Rows from block 3, named by matrix and row number. Each number is 128 + 32 x the weight over its row's rms, rounded and kept within 0 to 255. All counts start at 0. Numbers have three digits each. After the name is the row's rms in percent of the matrix's.
# convs0: reduce pointwise conv (model.blocks.3.convs.0.weight, 168x336x1x1), inputs 0-167
convs0.84 100:080110187141199182128122104117123079125143096125106108098165154128196119095093161136132122101070149147138140111102140165129142143148101126132159119134115107135088173078039133123099223105159085136160091160116106113121108109152151139140118108134122109108139143070102106162117058110097115148144117130162061175160122119145135193117110124167196141102160182170104127189121134114103162166117154182198146146173172107121185085112116137137176107109104110140105141089117148139081137126100112127176131138107148124125
convs0.85 099:120124107103095164095126160082151124078143120162118131109154137098136115139143165080161188164135130104152161086117116168078151123122098138089087135174183133166153131089086168153107110129168099179161102160142069139116123082148106159177167122125168115159086124132174071107142098109130120139116140159097184135089085148182105057137171146081168152162118081166149125104093082084171130081180099115164087162129107175007093132134109156035089167159104134092179047108136153152135162094120171176091183106091171146134
convs0.86 096:137139153141187211130113106107159143175129125142119133171142113109146129182150163184181109104095218124129164108071096072159140114165112173165133110109126123122072158101110154157131141073162112106148148117095140094074073136118076176121098089123139099155097153107081114127156134137061099168124162138189185115135095146153128180135121097133102063115152097129163163127142161115095157103120120179181193102141171143147235106118135148068158120113100145160167151158094095120130104145105141123164150132106139139174
convs0.87 084:148098113119101160141100104083132123140107123154125127094161124160110066114044151088173105109166105116105115123065128145089169140144119073103109136131144143082137176201209150164146130113095103145138096162096108117107138143174125076145106165127112127163091139158105125094127187129097160120091137055126213162140096135124167132177123128109102060183126089141103125149138111223121159122043100123145155088106107171123117139187122142082124172085137127138125146151084133102118155140089163157093125142116167127037
convs0.88 105:079119116159129206207121078170086176058149106105133113140092065091159114102106116102105066064126099191126093148134108092114154127114133114109175081151098103156111157156096075095132140106097133083113123137151160131089053151114139102069127122116112134111158103113105171151127107170123120058144105124110097106145178100097156170184090142180162139137141153103104093060136170179102160142089123117144094116123119155186116163122148090155122116152179115075144187146145068107073109134141113093127098137175105130152
convs0.89 099:120163130104131100169136112099121074184172106126106105126190128126111116179101165169106097109144091147083100134130157134085136192109094081139145087150106075125045181137090123112086150068108121093145138151111121128126143127156112119180104146147137125184162120099108113129100185155105082142191082098148095175096120122146077213077148156130165135098110166107166131158097159133108168164064153113161121118146114088151109078114117170143163079074080103152096194102149120120127136105102095163158146153084118097084
convs0.90 098:144138125120152187179098144151067143147185092127139134137142119131161161179082135153171097088144115149119068124115150112098140155112134114144127052185097074139077188128088141130105090054092150102152144159132113140142167139148174110161129174168166115159194093111073141139135078119085128132165098123141064153094110139150115173108127181121170127101128146150116149112118156139103177153101156117200102160137138099140123091135131141184155091107077136156172129104151125138173145105098175136190129166085139087107
convs0.91 099:131167124180129194199090181128126184105177153161174124152107079136139170154061172152109111100128156165114126155164135105195118145131126170118163145174091171156111119113160088113144102095138153095122120133151143103079142162089135165145138104144140151123168127108096198148110098165092149112127151047093026100116175121094142114121143147142143107163135139118120139065138152169113140160049136125152084108112098114136133188118156111162148133199155151106159102144159152165159123170123124105102075128167118124066
convs0.92 093:059119108090126131101122099095155116129121102149107136093124130138083111153132147106120149101135145136151136066104090139067120104096119126081099156182181132127124132170106180146155075139139095112112104111157118130116083057128111147129128092097150112149057117089164088120123128116120131153081128141127179110092068111154137101135137098104139110181100055139140120089067111108155110088143073094133128135116088180066076124166076146061117128141130124087187062097098104158124138075090160145100167162075159135139
convs0.93 102:096150116132086071035161134123170109124090146100104109104130084000112168139160144143137164100128137082131159101104127145118091130098125127088104142137151065099138096124119134143077136141142059146125097078154128127103148127060129167160153092163114137115076139124197063106068089094139073142096115162160115117082105114121068100121151150110150154075095097117175149099150080072169093089137148145102123160147135136033080098077129116109139157108125130127170104111161134143144116097082112179110154143080091190131
convs0.94 096:123081086104105182093151104122165092136140131115105116107125124090111146096156184100123164100119140112178145113103093138100149069098118092068089156169187101122145127191152146151118111149114094170155086137146091135096110058136169154165135133074127107116076107133165035098134122088165141144129105152109140137106098099140147120152136149109162127150114100158154162102099081129146122055134074113161153132129138192061097081131097114053067141136113106117156090085126118138127137123096161157135141147078140137118
convs0.95 105:068142103122110112179101104141106166112136103136147114110063111085121105163083086163151122081129124194163081147141127098156075105112159154089167122105154104123103172169123111096149063105140114140122131105101154119133083180110148119067124152099126167156118120084135154159060139185153158058127163113142156099135128132129145186202092100149094131189135130134097169043141143179115128144099115097066099119089072161178128158179153144126157111140189146099128140143163055142117102159137173106120145104166127142138
convs0.96 097:105125154106175151128100121055121077112062107087114095147145144167121094122124118079091176170076123117100116131139148217122164126109001121078122068085136104103088145122116126098111191075171154161119063185052164066174067103164123135106173160140098130148138189096080168123125149124124105056121142134064170213118121116120077172150117084128162165095131150126148090192097088177089154179111139170126101130147106140149115121126120122130141129110109103099110186102117081079098152150118112094112127114137120155103
convs0.97 094:134130111154105099096132209110141093056141103166150128127148123165135119138146103090094151124138117101084139067161040144124149089091109143093090136134147173149179076058073136119121104173104121176140111125168096106147154107121088144142166151160161136136111159167185163121151040123125097136098124137108136103105151156173122091106142088053160149127175085151097124081132086154170098047154142107162045129106106101072076160110113124089103167152136150108142083104112208117131120103156155128089120118141152111137
convs0.98 104:134076118082113152143096111107130099131075086145192111082156123179074076154174142109146146163223139120109138120146088170076195091086137139086139128102168128084150127147165140140157110144123147148143106170092121137136085118145172130132149154111093099157123157144094149085162205074151123113105164163114196133118102166110171141177159081125124119125141131129123154137119081199117114097192127125145143121090103150163114133149086146151096147187127120085115203138088130124137160171112147122111153146139113116133
convs0.99 097:109111117184134117121132169084132071060136075169140147077137178214132107104129092071090136177132107136142129125174113207110154106110082121113118130122145146134156148090116160128180092160111152193149175157192081131141135072178140133105199162137181119113066186166130140119130075126166137127091116169092183136130127132214133107128128096081123182158152126204091064113093149147138122120114116107144100112113128125106128092177112107102114163124142159100163062082104163134118171084134168072088084097141140110087
convs0.100 100:107105078138150124128116136096117144050165126147159131164122111151124088093113098121129137109117097149120148120155066155142112121135116076138165143114116153160180135125078129127185078156089117164150143139153150136115059106138160115116167139079175155107104120161148165149120070113155111129143066114126185102132142148170171140136098116115094166135177117201063060040140153155147123107131072070127101085061132165116109155163164127103128140133173082096087131147134145148058137078097151118106102115163145115105
convs0.101 096:105098168130225133109129137149153141122100140198092099162140096164126098159173122094150111137121176144155143085087118084167119103129180145159147107191158220114130144081110151129113157114187108147088135111139150148078115093091073090127109143137092114143118185127104128151144114110094098148134202191140174085136072152138128174115067135170088100175105074098083167108142160162119151089143119154111163148132166141163142117129123145097158102104140189143191108182088072167079143187172150106155123118115163113164
convs0.102 107:075129113151139188224113074168083144084153104071137099130093102117170111152091101098137103096144082197160100152108118109120138131145137110096187127154113110133104161148156093084130132101100147117131106149138178124133072138164172128078112159116122145099191125091092157166095149176122206054158102135107111138147170108106144165159137132207168115114118154120138119077141170199098179143072140110149078110117128164179133142128155086170131106177143130099164186148162060092113100147117160083130102132156123173150
convs0.103 099:176125122111135139118122184163150130163172118163098175160185098116139163115171181141116119150176110134134144087128105146054155154135156090143101114146183229117148134154122117117133126121140104090152141093183127138090178116097114111204185123097095122158147127207119086088114168062108076109160076171057148114120101169124118139129171183153095086140118103136149157140164139130155134114160124147212092117157211156102128103081156149133105162104123089195111148149120185103175124064102163156171128148102109149146
convs0.104 100:123128123159094076097144180096162135060145110141165145125143105161114133132172109109080134112118143102094154084161048146128147133112117127113121166149141167122193105090061139125119130170102094159159124080159079141091113109129128158136157175123160169115129163188203181140136086081134100153114118140121107061128150132157151094045128134094146159082157119138100112066122125149169055080138111142146107139114098052073080141133127122130098189124172143108166115118148217162110092100129062132084100156160129144130
convs0.105 103:103148126168108104129044050100144151143138139072141085150123137161113140201122073164204138137095160126113112132136136152129109119096167141107145113187103159096050128110069141121153095039132151124107098154117116128178102074119125147068117144128131057164118162108084239127107091085123127138104151154119111110124110094126159099085088089119163122087130092079095119118087121128099118126083106144157159148146073104148135123170090112120135049108126150061169155098156055142120144117181098095134175126110121161072
convs0.106 097:137114118127165137131167139102145152134182071136099182146112135111103178103153157188140151092102120158146161067122099072124117127159116128164159171103125163153124163153122189158143107140111139155158146149162128158077155099166152155143099081128194115126121113215133081123121125084116100153153067103152122141141089124174197121122187169175126101147118124135192138074106127126157153132129162115139148164136153123078160089161144126138133170164159099145140089134159169160140116072080137144124149126090155132177
convs0.107 094:151095076107120102134169079110118087111142120120161127114113159169081124146144107137121108127166070168127149085121039129108173109114114057137087111080115169134133171178154155148166111138095163161116138149152110176143125132159131086102103133070147121117123110189076115075145149100099091099110069100132135166091066142175174100196130160099177100137178119132124131129124109186122131087144093109135129132103088144116100064165139131141156140085133057107095131151159153070092131097079121116084106104088148132128
convs0.108 105:081127138146116111143082068137102139143128120059087082104160097123110127158123105135142095069134141109148097125134113054151158145098147116074119096184107140108056102166140100104107131058110111128102119132065052143098163137117091112111076144129143082166136139052107136081140178100103108110137147132104098096090075119123150091106105133123161097085107094061125168095116080134044105104091108148144137090144128108147161066094092139120119073087052156133130153087111065141157129176157107077166117180086099132084
convs0.109 096:091120066154131094169160143075137068136164108152099123060113147099077107116122191108141131097094108166136163097120094138108099093100054097090136114165164149142138137119084164155069088140126091136180117122113080158109130126132117155178109127094148132186084133114158102141090125158125103142099092111162144155118084119162163131128148101088116120165086084171155153067099134125153159058119073068119099087061074136105097092137101149030114158140131059119082112116125120142109098103085150169100194117113192119123
convs0.110 103:176141105097128228153107135163135094171155142177074105161175132136160103108167145120108143161202055119120142174139153206082137171117123074118113154145164171127171095144116090105186145136109166131154131157132130053118155131097123106205178148137134147162126136157120070063247152147177170096128101158100156107063154155135199151134141096153116168159174166186135148161171103123132130142202120121138072144164155159091149102089149132148079164078113085156113174138095149188180160116086142098161096168125114124065
convs0.111 103:109151128146064117170059096081084100114164097048174084138134085155069131181105115134173135123144129159079101144141146157132081150085096119099149047127136125115048165157126132079116092045117163103102063104108142106159129080135121112103159144167118084201167145100125203130136143119108135113146133142113085119113136075089165132130103134123159156125153135067107094100057102134115158155143161121144154146124070096165072103137101133182158046113104141071155216102146076114127116109151126114130157166111093139129
convs0.112 104:106164100136061119167092111113052108115131137091167081112123085145072094150124123105196119104104096167119103158137147163124111139086117088100134051130140092120077140155127106082132071090064163086070085126131148134164085105154141072075162186143082128196192116099131180144133146140139106108162128122114111146107116098072145146141108150130137159123151136087114119089090111160100143158118132070110148130107077124167072103111106138182154086112125140116132184098142069127118112111166145127119180161114107126150
convs0.113 098:172127139074154129153178128136117171170119123128103185176090145146158145108121097177145127133067109158126148133088118120122146143183114126196146156159128185153119167147128174180173142143099181131139169138148207168120142125173135148098152146083173139138136087172136081098148164057081106104172095099145223183139101124171143108124152132157091089120120129166187143149137132117126165110093108126137154103164199136106201108161196148050128150121130124182135113163130140118127159083113150148176152129083136144148
convs0.114 100:048158123088168131109179112138159110132111082126069114108175128062179131129111126139147135095070124125153165132099142107158157178155104122104134110162162077131118115114096137111111183133148093163102086121075119115047120175110113152110156141157136172183153120070148079126099113147143060129147086118173186128121108099147083134093114128177130116118085132145174151127122111142126183135060118150126113116172165115085192084106109151112127110082079114131138071124122118121138137123116135115161179124078145157070
convs0.115 106:063129130136070070113135061136064098103094123050117069144175112084075083162105114109138133158103160115108083118085160137135147145129143101107176088161096120083061118137146106141079130089113105111120058135061134166131099108123122077101155211142127148167173149103107118165105166061128120121196158139142080141119104101127125173122083173190144124060052121067105171151116178199103084114143145118151173142137107108183094112088157169143119135106113154133111157144134090148086159144120071105123162168093081134091
convs0.116 105:139103112125112073094165134089118133154121133181080144060092112119113150135169144129103134109118137119155121130138116134122064101072109126112096093142144151105191082123077113100150078170152122131134137104140087153088153107101137144156148158112122121070023145157184063135164121122167148145067098162139173139075096134105183126119143120081065153134149109189149139037092114119146109109125105093107080111100060150064122083133085128135087171124134113108162133095123148189140121087127158151097140155115120127120
convs0.117 106:086137108167124094152129146097158129105129156175125112078103113066142081119102203113179144138141094078119161122126149158119085108116123125103129163114169078109160098133138157185049125127123047117179110096094066147136116164068161106211136127133113132130072147090137144151124091194156114128110129112147129128096110125107091172112089112058077125153069109163097138152118142106125108026148132109087123127088102129125083138118123121054134101102088118131121162113161124131082101150176074168110152126132167142130
convs0.118 100:055116156145132135088107088152085111091107135102080055125178102119088094127157123104100134143102210133123116077096142096139201121123114143110143110141113129125112090136131104128074141114151125135126059121035106159101089120109100089129129154138114153157136182103142102126166115101128096134156194157130073122106060123136150160145073141180149086097105101071051130133133132161126096079175144167176168137141120114134123093073135170100114134120128178132111117146106102141056186162060061114121142122113114103140
convs0.119 104:125101101175058069138154152086191144131162113150101140044072112091095142158141158135093164101091122123115134097148123156102080113075121132092115120124169101099136086123087138120073114134146079126139126072119070110110128133086123182189145129113129137110061161110176135127086103177147112127060103146146133072089129158107099112068148074064107159161083117133165119135103114091124120120120130079095091113087083086055102121085075124113139144126121109092153109056139155174144059095158104177081172140115127179134
convs0.120 100:138075108055159180171087101134096075143085132111176099105120144141095113098134161079134138187209178174128146144115127135096165095089134155088124176162186185111104142157191125131169084094119169132154125172115127106163120133150130093128137195118124095137067092140038126074115191128151160118104170159122144144095093136122155174181160100153075116156133096174108163139125112214127163079167093093102148151071114173168084097139108108111068132170137144123109152106078118154133144145107152133095130140103159124153
convs0.121 109:156157135153077126125107084104076131111137140051180099142106122187096129153135088133109126152126098130100076107144120181129129133110110135083146047157154160108076153131087117062145108076076204113084091138125166095192123057141124123068170101161114086140169167115121247142149120119099160071135114162048103141123134128093173118133127120126187162090177121106119098111102115107119111158095143130139086174142082094215102100146125106180162066147122141079160203105170103139133082112152132065133103171125089145108
convs0.122 101:120112157088160150117101109099050093058092133126138101104131129130100098062142063067067181173164176108128098141151141115120150109106117149082092144141108177153155074067152133133155131143145151117112110159124114136131058048167145096052160133132165131117042110155105127087117088140162075074093178151091125178129110116148090099137150139132099159088115108128086070200106110098155132114173147165101113152141088162118110124116112111127079157177136157074110074113156115152115176121122130088074084121141130139166
convs0.123 103:087112099132144138103161132104171120107117136131102122120066076030129096168165197090140213134100161077092139084088128156115101080114137148091102122136167056108144127107110139157020164139187048107141085110092122124097078133089139154173153119112104122115098129085178145131141086159146078148106142178181116114103106116104103167102103088085100133115071082122128121161122127117148114028141106107146137104081126126141032140091093128068156138123102113130142177109146127172118126132138084184102155141121148200108
convs0.124 102:109112168138171093104126132141104104067125119141075089143175084107127090098126119079097170168128216142112149075102165114165153141166107180145162176067124082127114077154182131127068183129168119139096094128056141157106115109098100119133136148174050154114133159098121052154167103139120090141153217134135084097140104109108099157161118155183068098169107137073097112120126181152125139117162167155161126159151114155115132129077138158115113126180143188125109111119128138114070172171086072096097133104141095132161
convs0.125 095:174159157170164110149146169129079165148171093096096149163154118070183116103126099128079072123158105129102117114108144121192156176234092124220143063130099096128118067145144096115060188127139106184088180108130152120110182162153089098132105163182121152120145131160091100120169150085103101097154151091108171109140140162105121163138152122159166113108101130107157150118175176192154159143091131189137091152214189081120203145105204150105160143095116156192133139156153161048156162181104107129162101122119125064077
convs0.126 099:141152129159110079064164186123097124146177130174138148113098119103139178136107180139106088092139090066102124043113086110171079144148106087168125112090127167110127078135149160079131148142070121136105187099198135173081227105097155125158112117149115134133126157189147094143147140125103115166144085107152106114127112133120112130095158167108073105130128094111172168068104152148150068134129144128131164155138137040115140096096167143156156155135133110180117141135151172117140127123136053146135113153073117119141
convs0.127 102:153121088098120151170149157151103052118077120092162095098144094154092148103168141107088190161201106154107113140149153163085115141054116126104100164137083165127133143109118070085166131128159168097105139151167130131111160080125131123134122156104071118135141105181124132125175153151150147117127126170133092148069095133091151168057196140144098127079128138134154125183093128166173159119204088100109124116089110095106042085099092118131121157158106109118121156099102175201143164107061120156076116119105081111077
convs0.128 100:144089097119139147155122099173108120165081162086116097136133102078091119139158135109234117110126149129148122216116146093098127102099197151105110107179099104163141091142129150109121092126150169133136118114072181108108119152112138113191098139067122121153134103111089126076179186122164144130078140126140155117108106138130122116134113056111095130085115141092115139127123066175097133125189101135107163078086110134122165147084105101111055126110122138123166176156075129170161162127144171099114164168125089095132
convs0.129 098:127135106136115060091124165168132089139131114144148118081097125145116177141078149166114123142174127100093126079112091140176096091140104113110149179065115179110087112171165141111161129110110121080097141101150097137119188121104153160105110159139141124114141125127115129180114142112096177179146111111187082103131108129113127146104158153136051104149142103130171211063106145128138139120101143086072192121101115088151093086164164155171139117165119111173104135120127123148131116141101113181131144137099147141151
convs0.130 091:141187101127077088167115139095110120136120139137138137139144178150127084128107169131078115129158050139072144186135215172099078209129089051097143135105115117128087151188129142125143125102118134130149116153083117127184159167172120084172145133138136155177181109119118124138109157134136114096164086107121108195132158084127123150096125156118128124111110208124163108190109143111096129228128155106113131116155134105111127156116125144167147101086091077119079179127172105091112136066143113162124132108138119118090
convs0.131 098:129109142109143067090129121129075170110108104174159108181108119095084147149123117150128083073154113134127101085100113076062094104120146097169119114118091204136117129140185156110106117117146090106111102081157193216089108105106140063119077148112142142150118128167064156120150159107074074107151136119095140089126058119120103064091102197119107088188088072074116123108107123143104089065107164129141169142140109143152100155128137162093131111097147149116135118205137131111088130117128140117108145137110105065199
convs0.132 096:104089170178144133115071097161123185128100102114164136145059111162148143108097120148131062156167180126158096120126104137133110082136140191122144079093141117154099147103139129137134135084135098156143129065158150121102100154105153136115095085144123144056119160097111168159154096133134164122144150129121118050174135159136061114117075146133167159163135125146076123066147112067088133104057148146190132137110134155208104154161135124123109043121163171132157141150122064072117034173228074120178097191184100084143
convs0.133 094:113142113135139160184091103060141090101107147125141138127136116169088114123101121107219103131091160161133138186123101149095132130123129142123136100129109097104125146174116102132124110107113118118108159147148031139120059064139145109073123128074097105211114136115110170167147168183126163115114120057168123120136144122076233137153143121113092131140196126131071097199072137118122164105055095098162145099088093164135138127159110132128133093130140118111128163089143102184125111071073147066057140146140173136084
convs0.134 096:137156118128128053139170173135117102138190114200120144103174164177073154106151171108097049109137061118091135054106092099134098139146072065159134115129131186111136137147090183138100111178064122162138171148159131182149179121144122108199067154136144141168061114206124120156143149115107123155148081135143086125128102153157144155113144149130108087162134078101151143121148167181206122098141135120115136151121119066083137112152127173132145159097162080155121121112142191138138157098094128139120114125126142087095
convs0.135 095:167116117129074108160124138151155178160166138106135195145110130120206183137124126184151084086109099136097147172100160083135152144157143117132118150087144097126079165216184160127123143088100131147134135159153184129096145167170147150106086174126106111123179093128084107091084140125106140075136042099104147165170145128112115078173136149121122102115160148132160097153153092135066162155123158120162202114164149189100135164145146091106148129116083096143119141124142148054147157074155141120151076158132147158142
convs0.136 091:130137133108130074103105108100109089135118136136131115127181126071080060166156080093134150137122133122112100131118182139093128123107133111140117057109107107155098104124122112141102092129132147131120073174092173157173081118150130078096152143145109108215112143122122108142132148132131066183120164127194120195117104154118085151190101135111142142117094112100079156132086102172144118143148115106100120147132083152147148108092131164130150135087135153119125128144108124082087198140135133158122185106112092141137
convs0.137 104:152138081153082143163129118103062084113169112125162099106132031089103079108127091063146134102171105176128081168142113110111108136096117087082148070134120066126150166160069113098110075152134126111109137115147144129049090071116156096122132118108096130174144143134160105142102159201152151087143122101148114100131145144069131156112138138127098155146133148118084073098082149162162174110153097063119128143092078136155101094096103109159157135118170131088087177104141131158128094065077155147100140144127094105125
convs0.138 103:110135082166059136185113139110123119101178115097145130114077039117141108148111109116169147108158132160077076202156144086108076111105120122077133058119128070143111167125090130094109077130140157075125127090153138103054116131077120118136147098079116132140152111079156133142108138189140150126130099109183098095140175091096148164093120111138096134132142165095106091150103150095132153124161129047113132134093110100161104152110122114177172105113145094087134152105100133152137070039106126133109145176163110136146
convs0.139 099:092098119130150103190065122162146132157157111105141109138167138121105151147126132166226025091111155146156116185116131121121108117097130147105136118106195126118084103179139151135145069088132151162138120138096146096086110159139178171140107140066106087170135148077067158081071178119133186117116143100107158124103139097133180081169104110124147120136187156139135117096139089127087128145108127148114147055100080188116152145145096130112152057108159160110140109121101119118144137133138195088128145148164124105149
convs0.140 100:112092127097091111135134128106105067092061128117148079066126070115122079102154097118105194153154149121123111125137119184097100110080132137073114153107069132110176113035094061089136133165163118063099085134120132119113075088094154137080148153109123116117128099151169114133109084139156108060095125149123096139091086142062105123097183143095072117114103089114127111204080086085184151109186081150128129123086095133134067109086088129114093187175117118080092157112134147167132142146108109159106135048105082144122
convs0.141 105:139122114156113092133120143103117080126196120173133125092081084113128105115143145074070099098141148131124129115161097110106057103095137119123134058126103103139148157108067133122091075149131095095110160081165099115069130079086142120152127078097119101128054159130152125168168145163155093135086138162119096092125157147119124159059142081088067166166128140110109114109112169093151144109137109092085127107075072092129131115120094089143143123087157123094143174078102157194144050119156098135088096147145119101124
convs0.142 096:081143105134123166202094105137124164087194103084109137170095138124125141148096118127126123116097089165143113169140185125089118135131136125105135099152129147148058144098084144104102070082096162119141099123137165115171074134124101108141114142140156122157182140096101144124104128213116115095133129083113086123157171091149121135110109145171203142131113134081111063119134146065087142148098162079159080136147148091098103168088127101125152089072119131097173111142137081076103113066155183095143107097148105132137
convs0.143 098:092159147112086108059107103066143108126074149130116094088144154130108138134111115138103152177093145050161119089116144151123146141104090152133077152088153113119139084119132124159156079124154130151139122134057112094203123120124139156101182076154147120138091185102130123107112086058096130148087120117087160134097122089145116050194089123041156148120134120143123081089130077086090052157104136156171117151131105169077132100133098106137094113130095130099139084099155149080128171123095195072139113121093119159127
convs0.144 094:195078116150155113099082099133129151185161139089141157118160166138129197099111134186121067129110146115102120129134118150144148111114090136155091161052135163170093127255180165142158122091070172161122166161148129096147170120142162140076102102123178069094149125153069106077134189097094129163131098073128084176108104117160119084173154136104159129125164118175183153142122091162089141139127123121125180098124123129100135099147160119119110098156089130171105137106103128083135146089118119155110096173107133124206
convs0.145 100:069150171126165118096092116126112127136079091113099088112172087059105105141154133113123124116117168106157095099088159103149112138094144160126111077204134089112060076091136072110084118083135107132111112122096088137123133121100086100135117127194138108173099168096124127120127129133101079170138189164170107103104082117086075152137075148114177124082055091064075158094109132135119103142127176174148081191168099133147132111068093129120148073091114188118163103136146072141106150165138120140170091144084064114112
convs0.146 097:170112087120145159138107131132113084111104159144169071101129127134121097090116091088196129178171055162162135153115121182093122107097138093085109110156127153168151108173120108106172080139127168131171151146149159122149160091141158088134163094094152108150091145144119086124143204175147180057104102106142185160118098154160119108172138113093110150138129117186097097106126085123134145119171078053101076131067126177130118093125133100116044141136146088107084132146103139127141128051096191105107180110113108098151
convs0.147 103:109119110162103101146153104089036099091151127130114110117098062137108071075135084048124095102155067210166084162160124154119095122090103082102150059139125121120168174147120098072148136178120128124099117117167100160071083118107157096104154136135123140086151149105170091167143141177190147087146081144178127092139117121077168152115073144133091203166178158135086120067077165157155126149133126106117106136121065117146075119172130111143138135097180110093107127130127109130096083122115145138150159134139081094122
convs0.148 097:106095178170168121146139111154143116147149116154066087124155144081197146098115154130125098071054162159119170110098116075169172118146108153138132120145150161189130126155094176127105227129141112159143125125062107126096148113141107099169095076167133135080138152123093097166097092077109068126153170120154122123140101147175106188102086144144191100136109122125084131157083135149121166097130164216117166157189154069125165129114092145120140107119133166146098117143108130072125119189075061154163106176085163098125
convs0.149 093:127075129122178118159146148136128187088125089150096153176152112085178095074125129115120053119113068158108151161098152127126150129201101090188140136081140127132129142083069143134085189139117116092121136135125135138106101162164099111112108145128105130098149102172110107108102059137084108126121119067105135203166167116150133179144115113202170114140115157131099108194159142144088161157133126147077133092152185141098187188117174090117117147098128114132056083197099138046077173127108116107133038091155119113113
convs0.150 098:076181132086100139107121073083168119100082167170106126091119121133133083145082159080151158138050110091096173143122154164120153153129060090056113096124191089126119141098088153124117129079156110118131055164081140105166062109152117120139165096143102069143082130056113120111168073155116119108100103143125170145121131080140150161159093138115118127113148120156093081179099094121067127160088140152117110142146084150119088109135088111118095059096079104074142127079170083118073106096194104086087155100094186159054
convs0.151 101:099098134054145137115178104107071071092134156165076066125162092097096069051174129075157140128119092118147108125114125115082117106062111061127132098154056123129180146110101080119086177179107129139098119123117120200053097087113136097142119174140102146117102099133170118133168147164155118162149149118204140118104052088077125156126082152132109124121130079124113129128097163186130115109121108147174128135124091113167095111101101135105118148101120127107122139172108134188064164187151119139139158102089102110113
convs0.152 096:153124119115137127124090147162115127146166106136132141169141093139161139146154127158072064101175079078068101066090086104140109127103166104124142055192082085177078120112082110125099066088096171097114157088171131099091158157115094118169087115122125106137164136135095133132150127141068104159182120153109080131112160173097089106084136137122129070130138079075137167074142124139106117123108136092134111135117149095214059118096170140175131111148044116165118163125133141139145072133160102124179098171128117071118
convs0.153 105:156160130101118156094134062099162086100081145140116126150147173141102093136138184108137147123089175045131164124108143150075134134086141090135050083140205089117129110121134153148136119089149119129147096158108144127186107111150144105165134096140098064200116119148094149034188128120109167131119132155099134155080138117128175110191109159031144116111154089141096094161094059125054064134112130167131164142144110163127096098112117136142072068086074119093125169155162102132100146114087150087083129184082170166122
convs0.154 107:104169112093152127078112087140200135138156123102138142134134091099129180185120122158139115094097203096136143097111063062125107151068163139094054123185164146143077090133107119106091044080144126102121117118142118123128112141115074165139073071106142121200111077090115163077091125142147084188139131157152132073110132105116114084122074153081154137114080083088132156109124098090097104102122104149106149113104109137133103074037090152126155065097116131133161101117162090133121096090127145069137152151105143152150
convs0.155 097:152069168167157082119108157117088200141201078133119134165148107087197158159074134141141055112143123177150092129109102112159135117202100141181159086097119130144146137166130129119091172141127081134129164114123156125058194138117134103148083122142147130110150137158103106120092149154094067106136145043057106140155169153147082149138130134164189123163123128121074120138147152132119153133042136190128122121173157114152166200133151108102132129129155166139110126139101123026143092178134083105184077168170105102101
convs0.156 101:122076144097125104140154080075192082131136116146141136130105145072107109132133123139142154137128134080148176140106096140055169080120131122137099223129219092143166137134171186179097163132128058190191105124102121122116123069140148130161107178129142091098064103148117070128128145107105128104079145098076150144105092115175092076166145048083154092121126095163151083122104101159126131038164110128149126089128095205123116106114094083101112143169100126057137109154113149152112175131123132140078136145106182171168
convs0.157 106:083146135120133056089101090153144142129120084090172092102121111131119165189133127145141119108193220076121106101123096109142101127073180143074088092158147103082084093142149099108105090075117109144117098137143121138121132141138137143125095138148132110183144093087077173079097120095102131173129147142108053078074111109084154055117064152073180121091072102086101142114149066117094089116059125163105170140140053075175104129070112126131166073110106174090183138092138077133112120134128070063137122202120097139106
convs0.158 103:127175128125115087106115142072116125098075137105147099105125120138132062138087115101157103135108099066112126126103144172149108128160122091090181071096116094122061123092086113090086136069107145106077085168074149147166025073140140130083169183141056079155133139103098169153151101098078121128135112144126109182136132148094160117142122151120127110070131132107090130164099137112062115172124154125088128127134090128180136091095135139130115147133051114123105147104158116120097165136173121098106144062098103139105
convs0.159 100:117152110128123062126153124101073118091183149191093111147088066123123097067138118079111075097108089146133126132122104125102102122125124051149163074128128128139175164132141082092101111187054130147092133097160137178068138102108122076149127142124109148129151143151159118159158108169124138171154098085177082128156137122083116120110083143109097147166169116125104089070113173157138118134103132069146130134099083113167069152129147111125150138085179092101087113147156154162082097121147116124128109114149090099109
convs0.160 097:140068197190116085130107175125052115136130158184177093091143145080150158115085139122123070145216179107117096128089134128141152115133105168119119103113137120164137083157175123131148167123093078160158172131165135117089241083132112118178139147194146115130140155136122143116115205134122094137131187109098083116107121164136067088149179120065170108152080104131128134139128126141145108095120187180124138144158085102193113121101145126116104135186133201147099122123062145074189147200083079124151108133132106078159
convs0.161 101:111153068123088069111171092084072078095131110126132101115083062108083100098138145097131139113131085100169097132146112122099079099084122041106128103138140079093186138193151106082110103182103090145104119094114104174014130111081156098155130125094100158089120111124161109166150163145163124124161083091180146099144118113084145118121105141092070170126141127134116099088077152147146094132143102085147134100084048154132077133134110114141116138125142076068091135140163129164074127115111121156110161171133088124101
convs0.162 107:039170124114162113069128127131190123117130093105135109134113137135116170204146131144152144123117231061097141081115083123132111114066179175097060112150157069094109084135159131138130081101173106138082108095134109121125104105127114160087121110128095148174106128061139149100116105104093131200112167162157096110081105088103103079145090132057149139107070048087118129092112104081140072081154105152092161131107098142132088123053082146118181095142130164098180095117122095125101116112089125114113137155113118192156
convs0.163 104:177146066108172192139143091129112076102128104119151103164105113106131067094163146101135142136129116139173108156143097173073122133092130074178096069119158134106158121088070101117161071134128097150158126144141105156090093078109137102134163110066132108120090141169146113135192126171170157128140102145164192122104097074129158198118113150114100163139145096200127080089072164169123111113128040085165101074040116159117082107112097101137107110094108043108094163147122125179083108084112163141104158143094148130107
convs0.164 103:146141135116172163070113101121129072099104144143107112188152144111114096121167171096123164109083193057101154089105146129091155135080130109131080065122141088131112116109112139148144124100154111119142102170097158117170113094134128095151141093148078098194147123158108139047195115094097121135142145156119131147075123091137149110172090164073134106083140105108060098152086110135056074135153122142127187147127111150138100058098126143158100094114074123097084151151134119126109163119069138093104135186070144159148
convs0.165 107:046148119132132066110121121169160122127124076099108093109111116076162171202120118143115133087129237092102112115102096109170111119110193163077123092174156068081099088153156093099086093100174093134075105126131098117098119132128102167084119157123104164157139108067143138152062103121125080195124182138168091101119117094073092071135084112088152166116031102084116156113105121093144095086133111140089151108097075095147090127063111157103174105118147178116165086103127087131102130145119063111139142179155113157119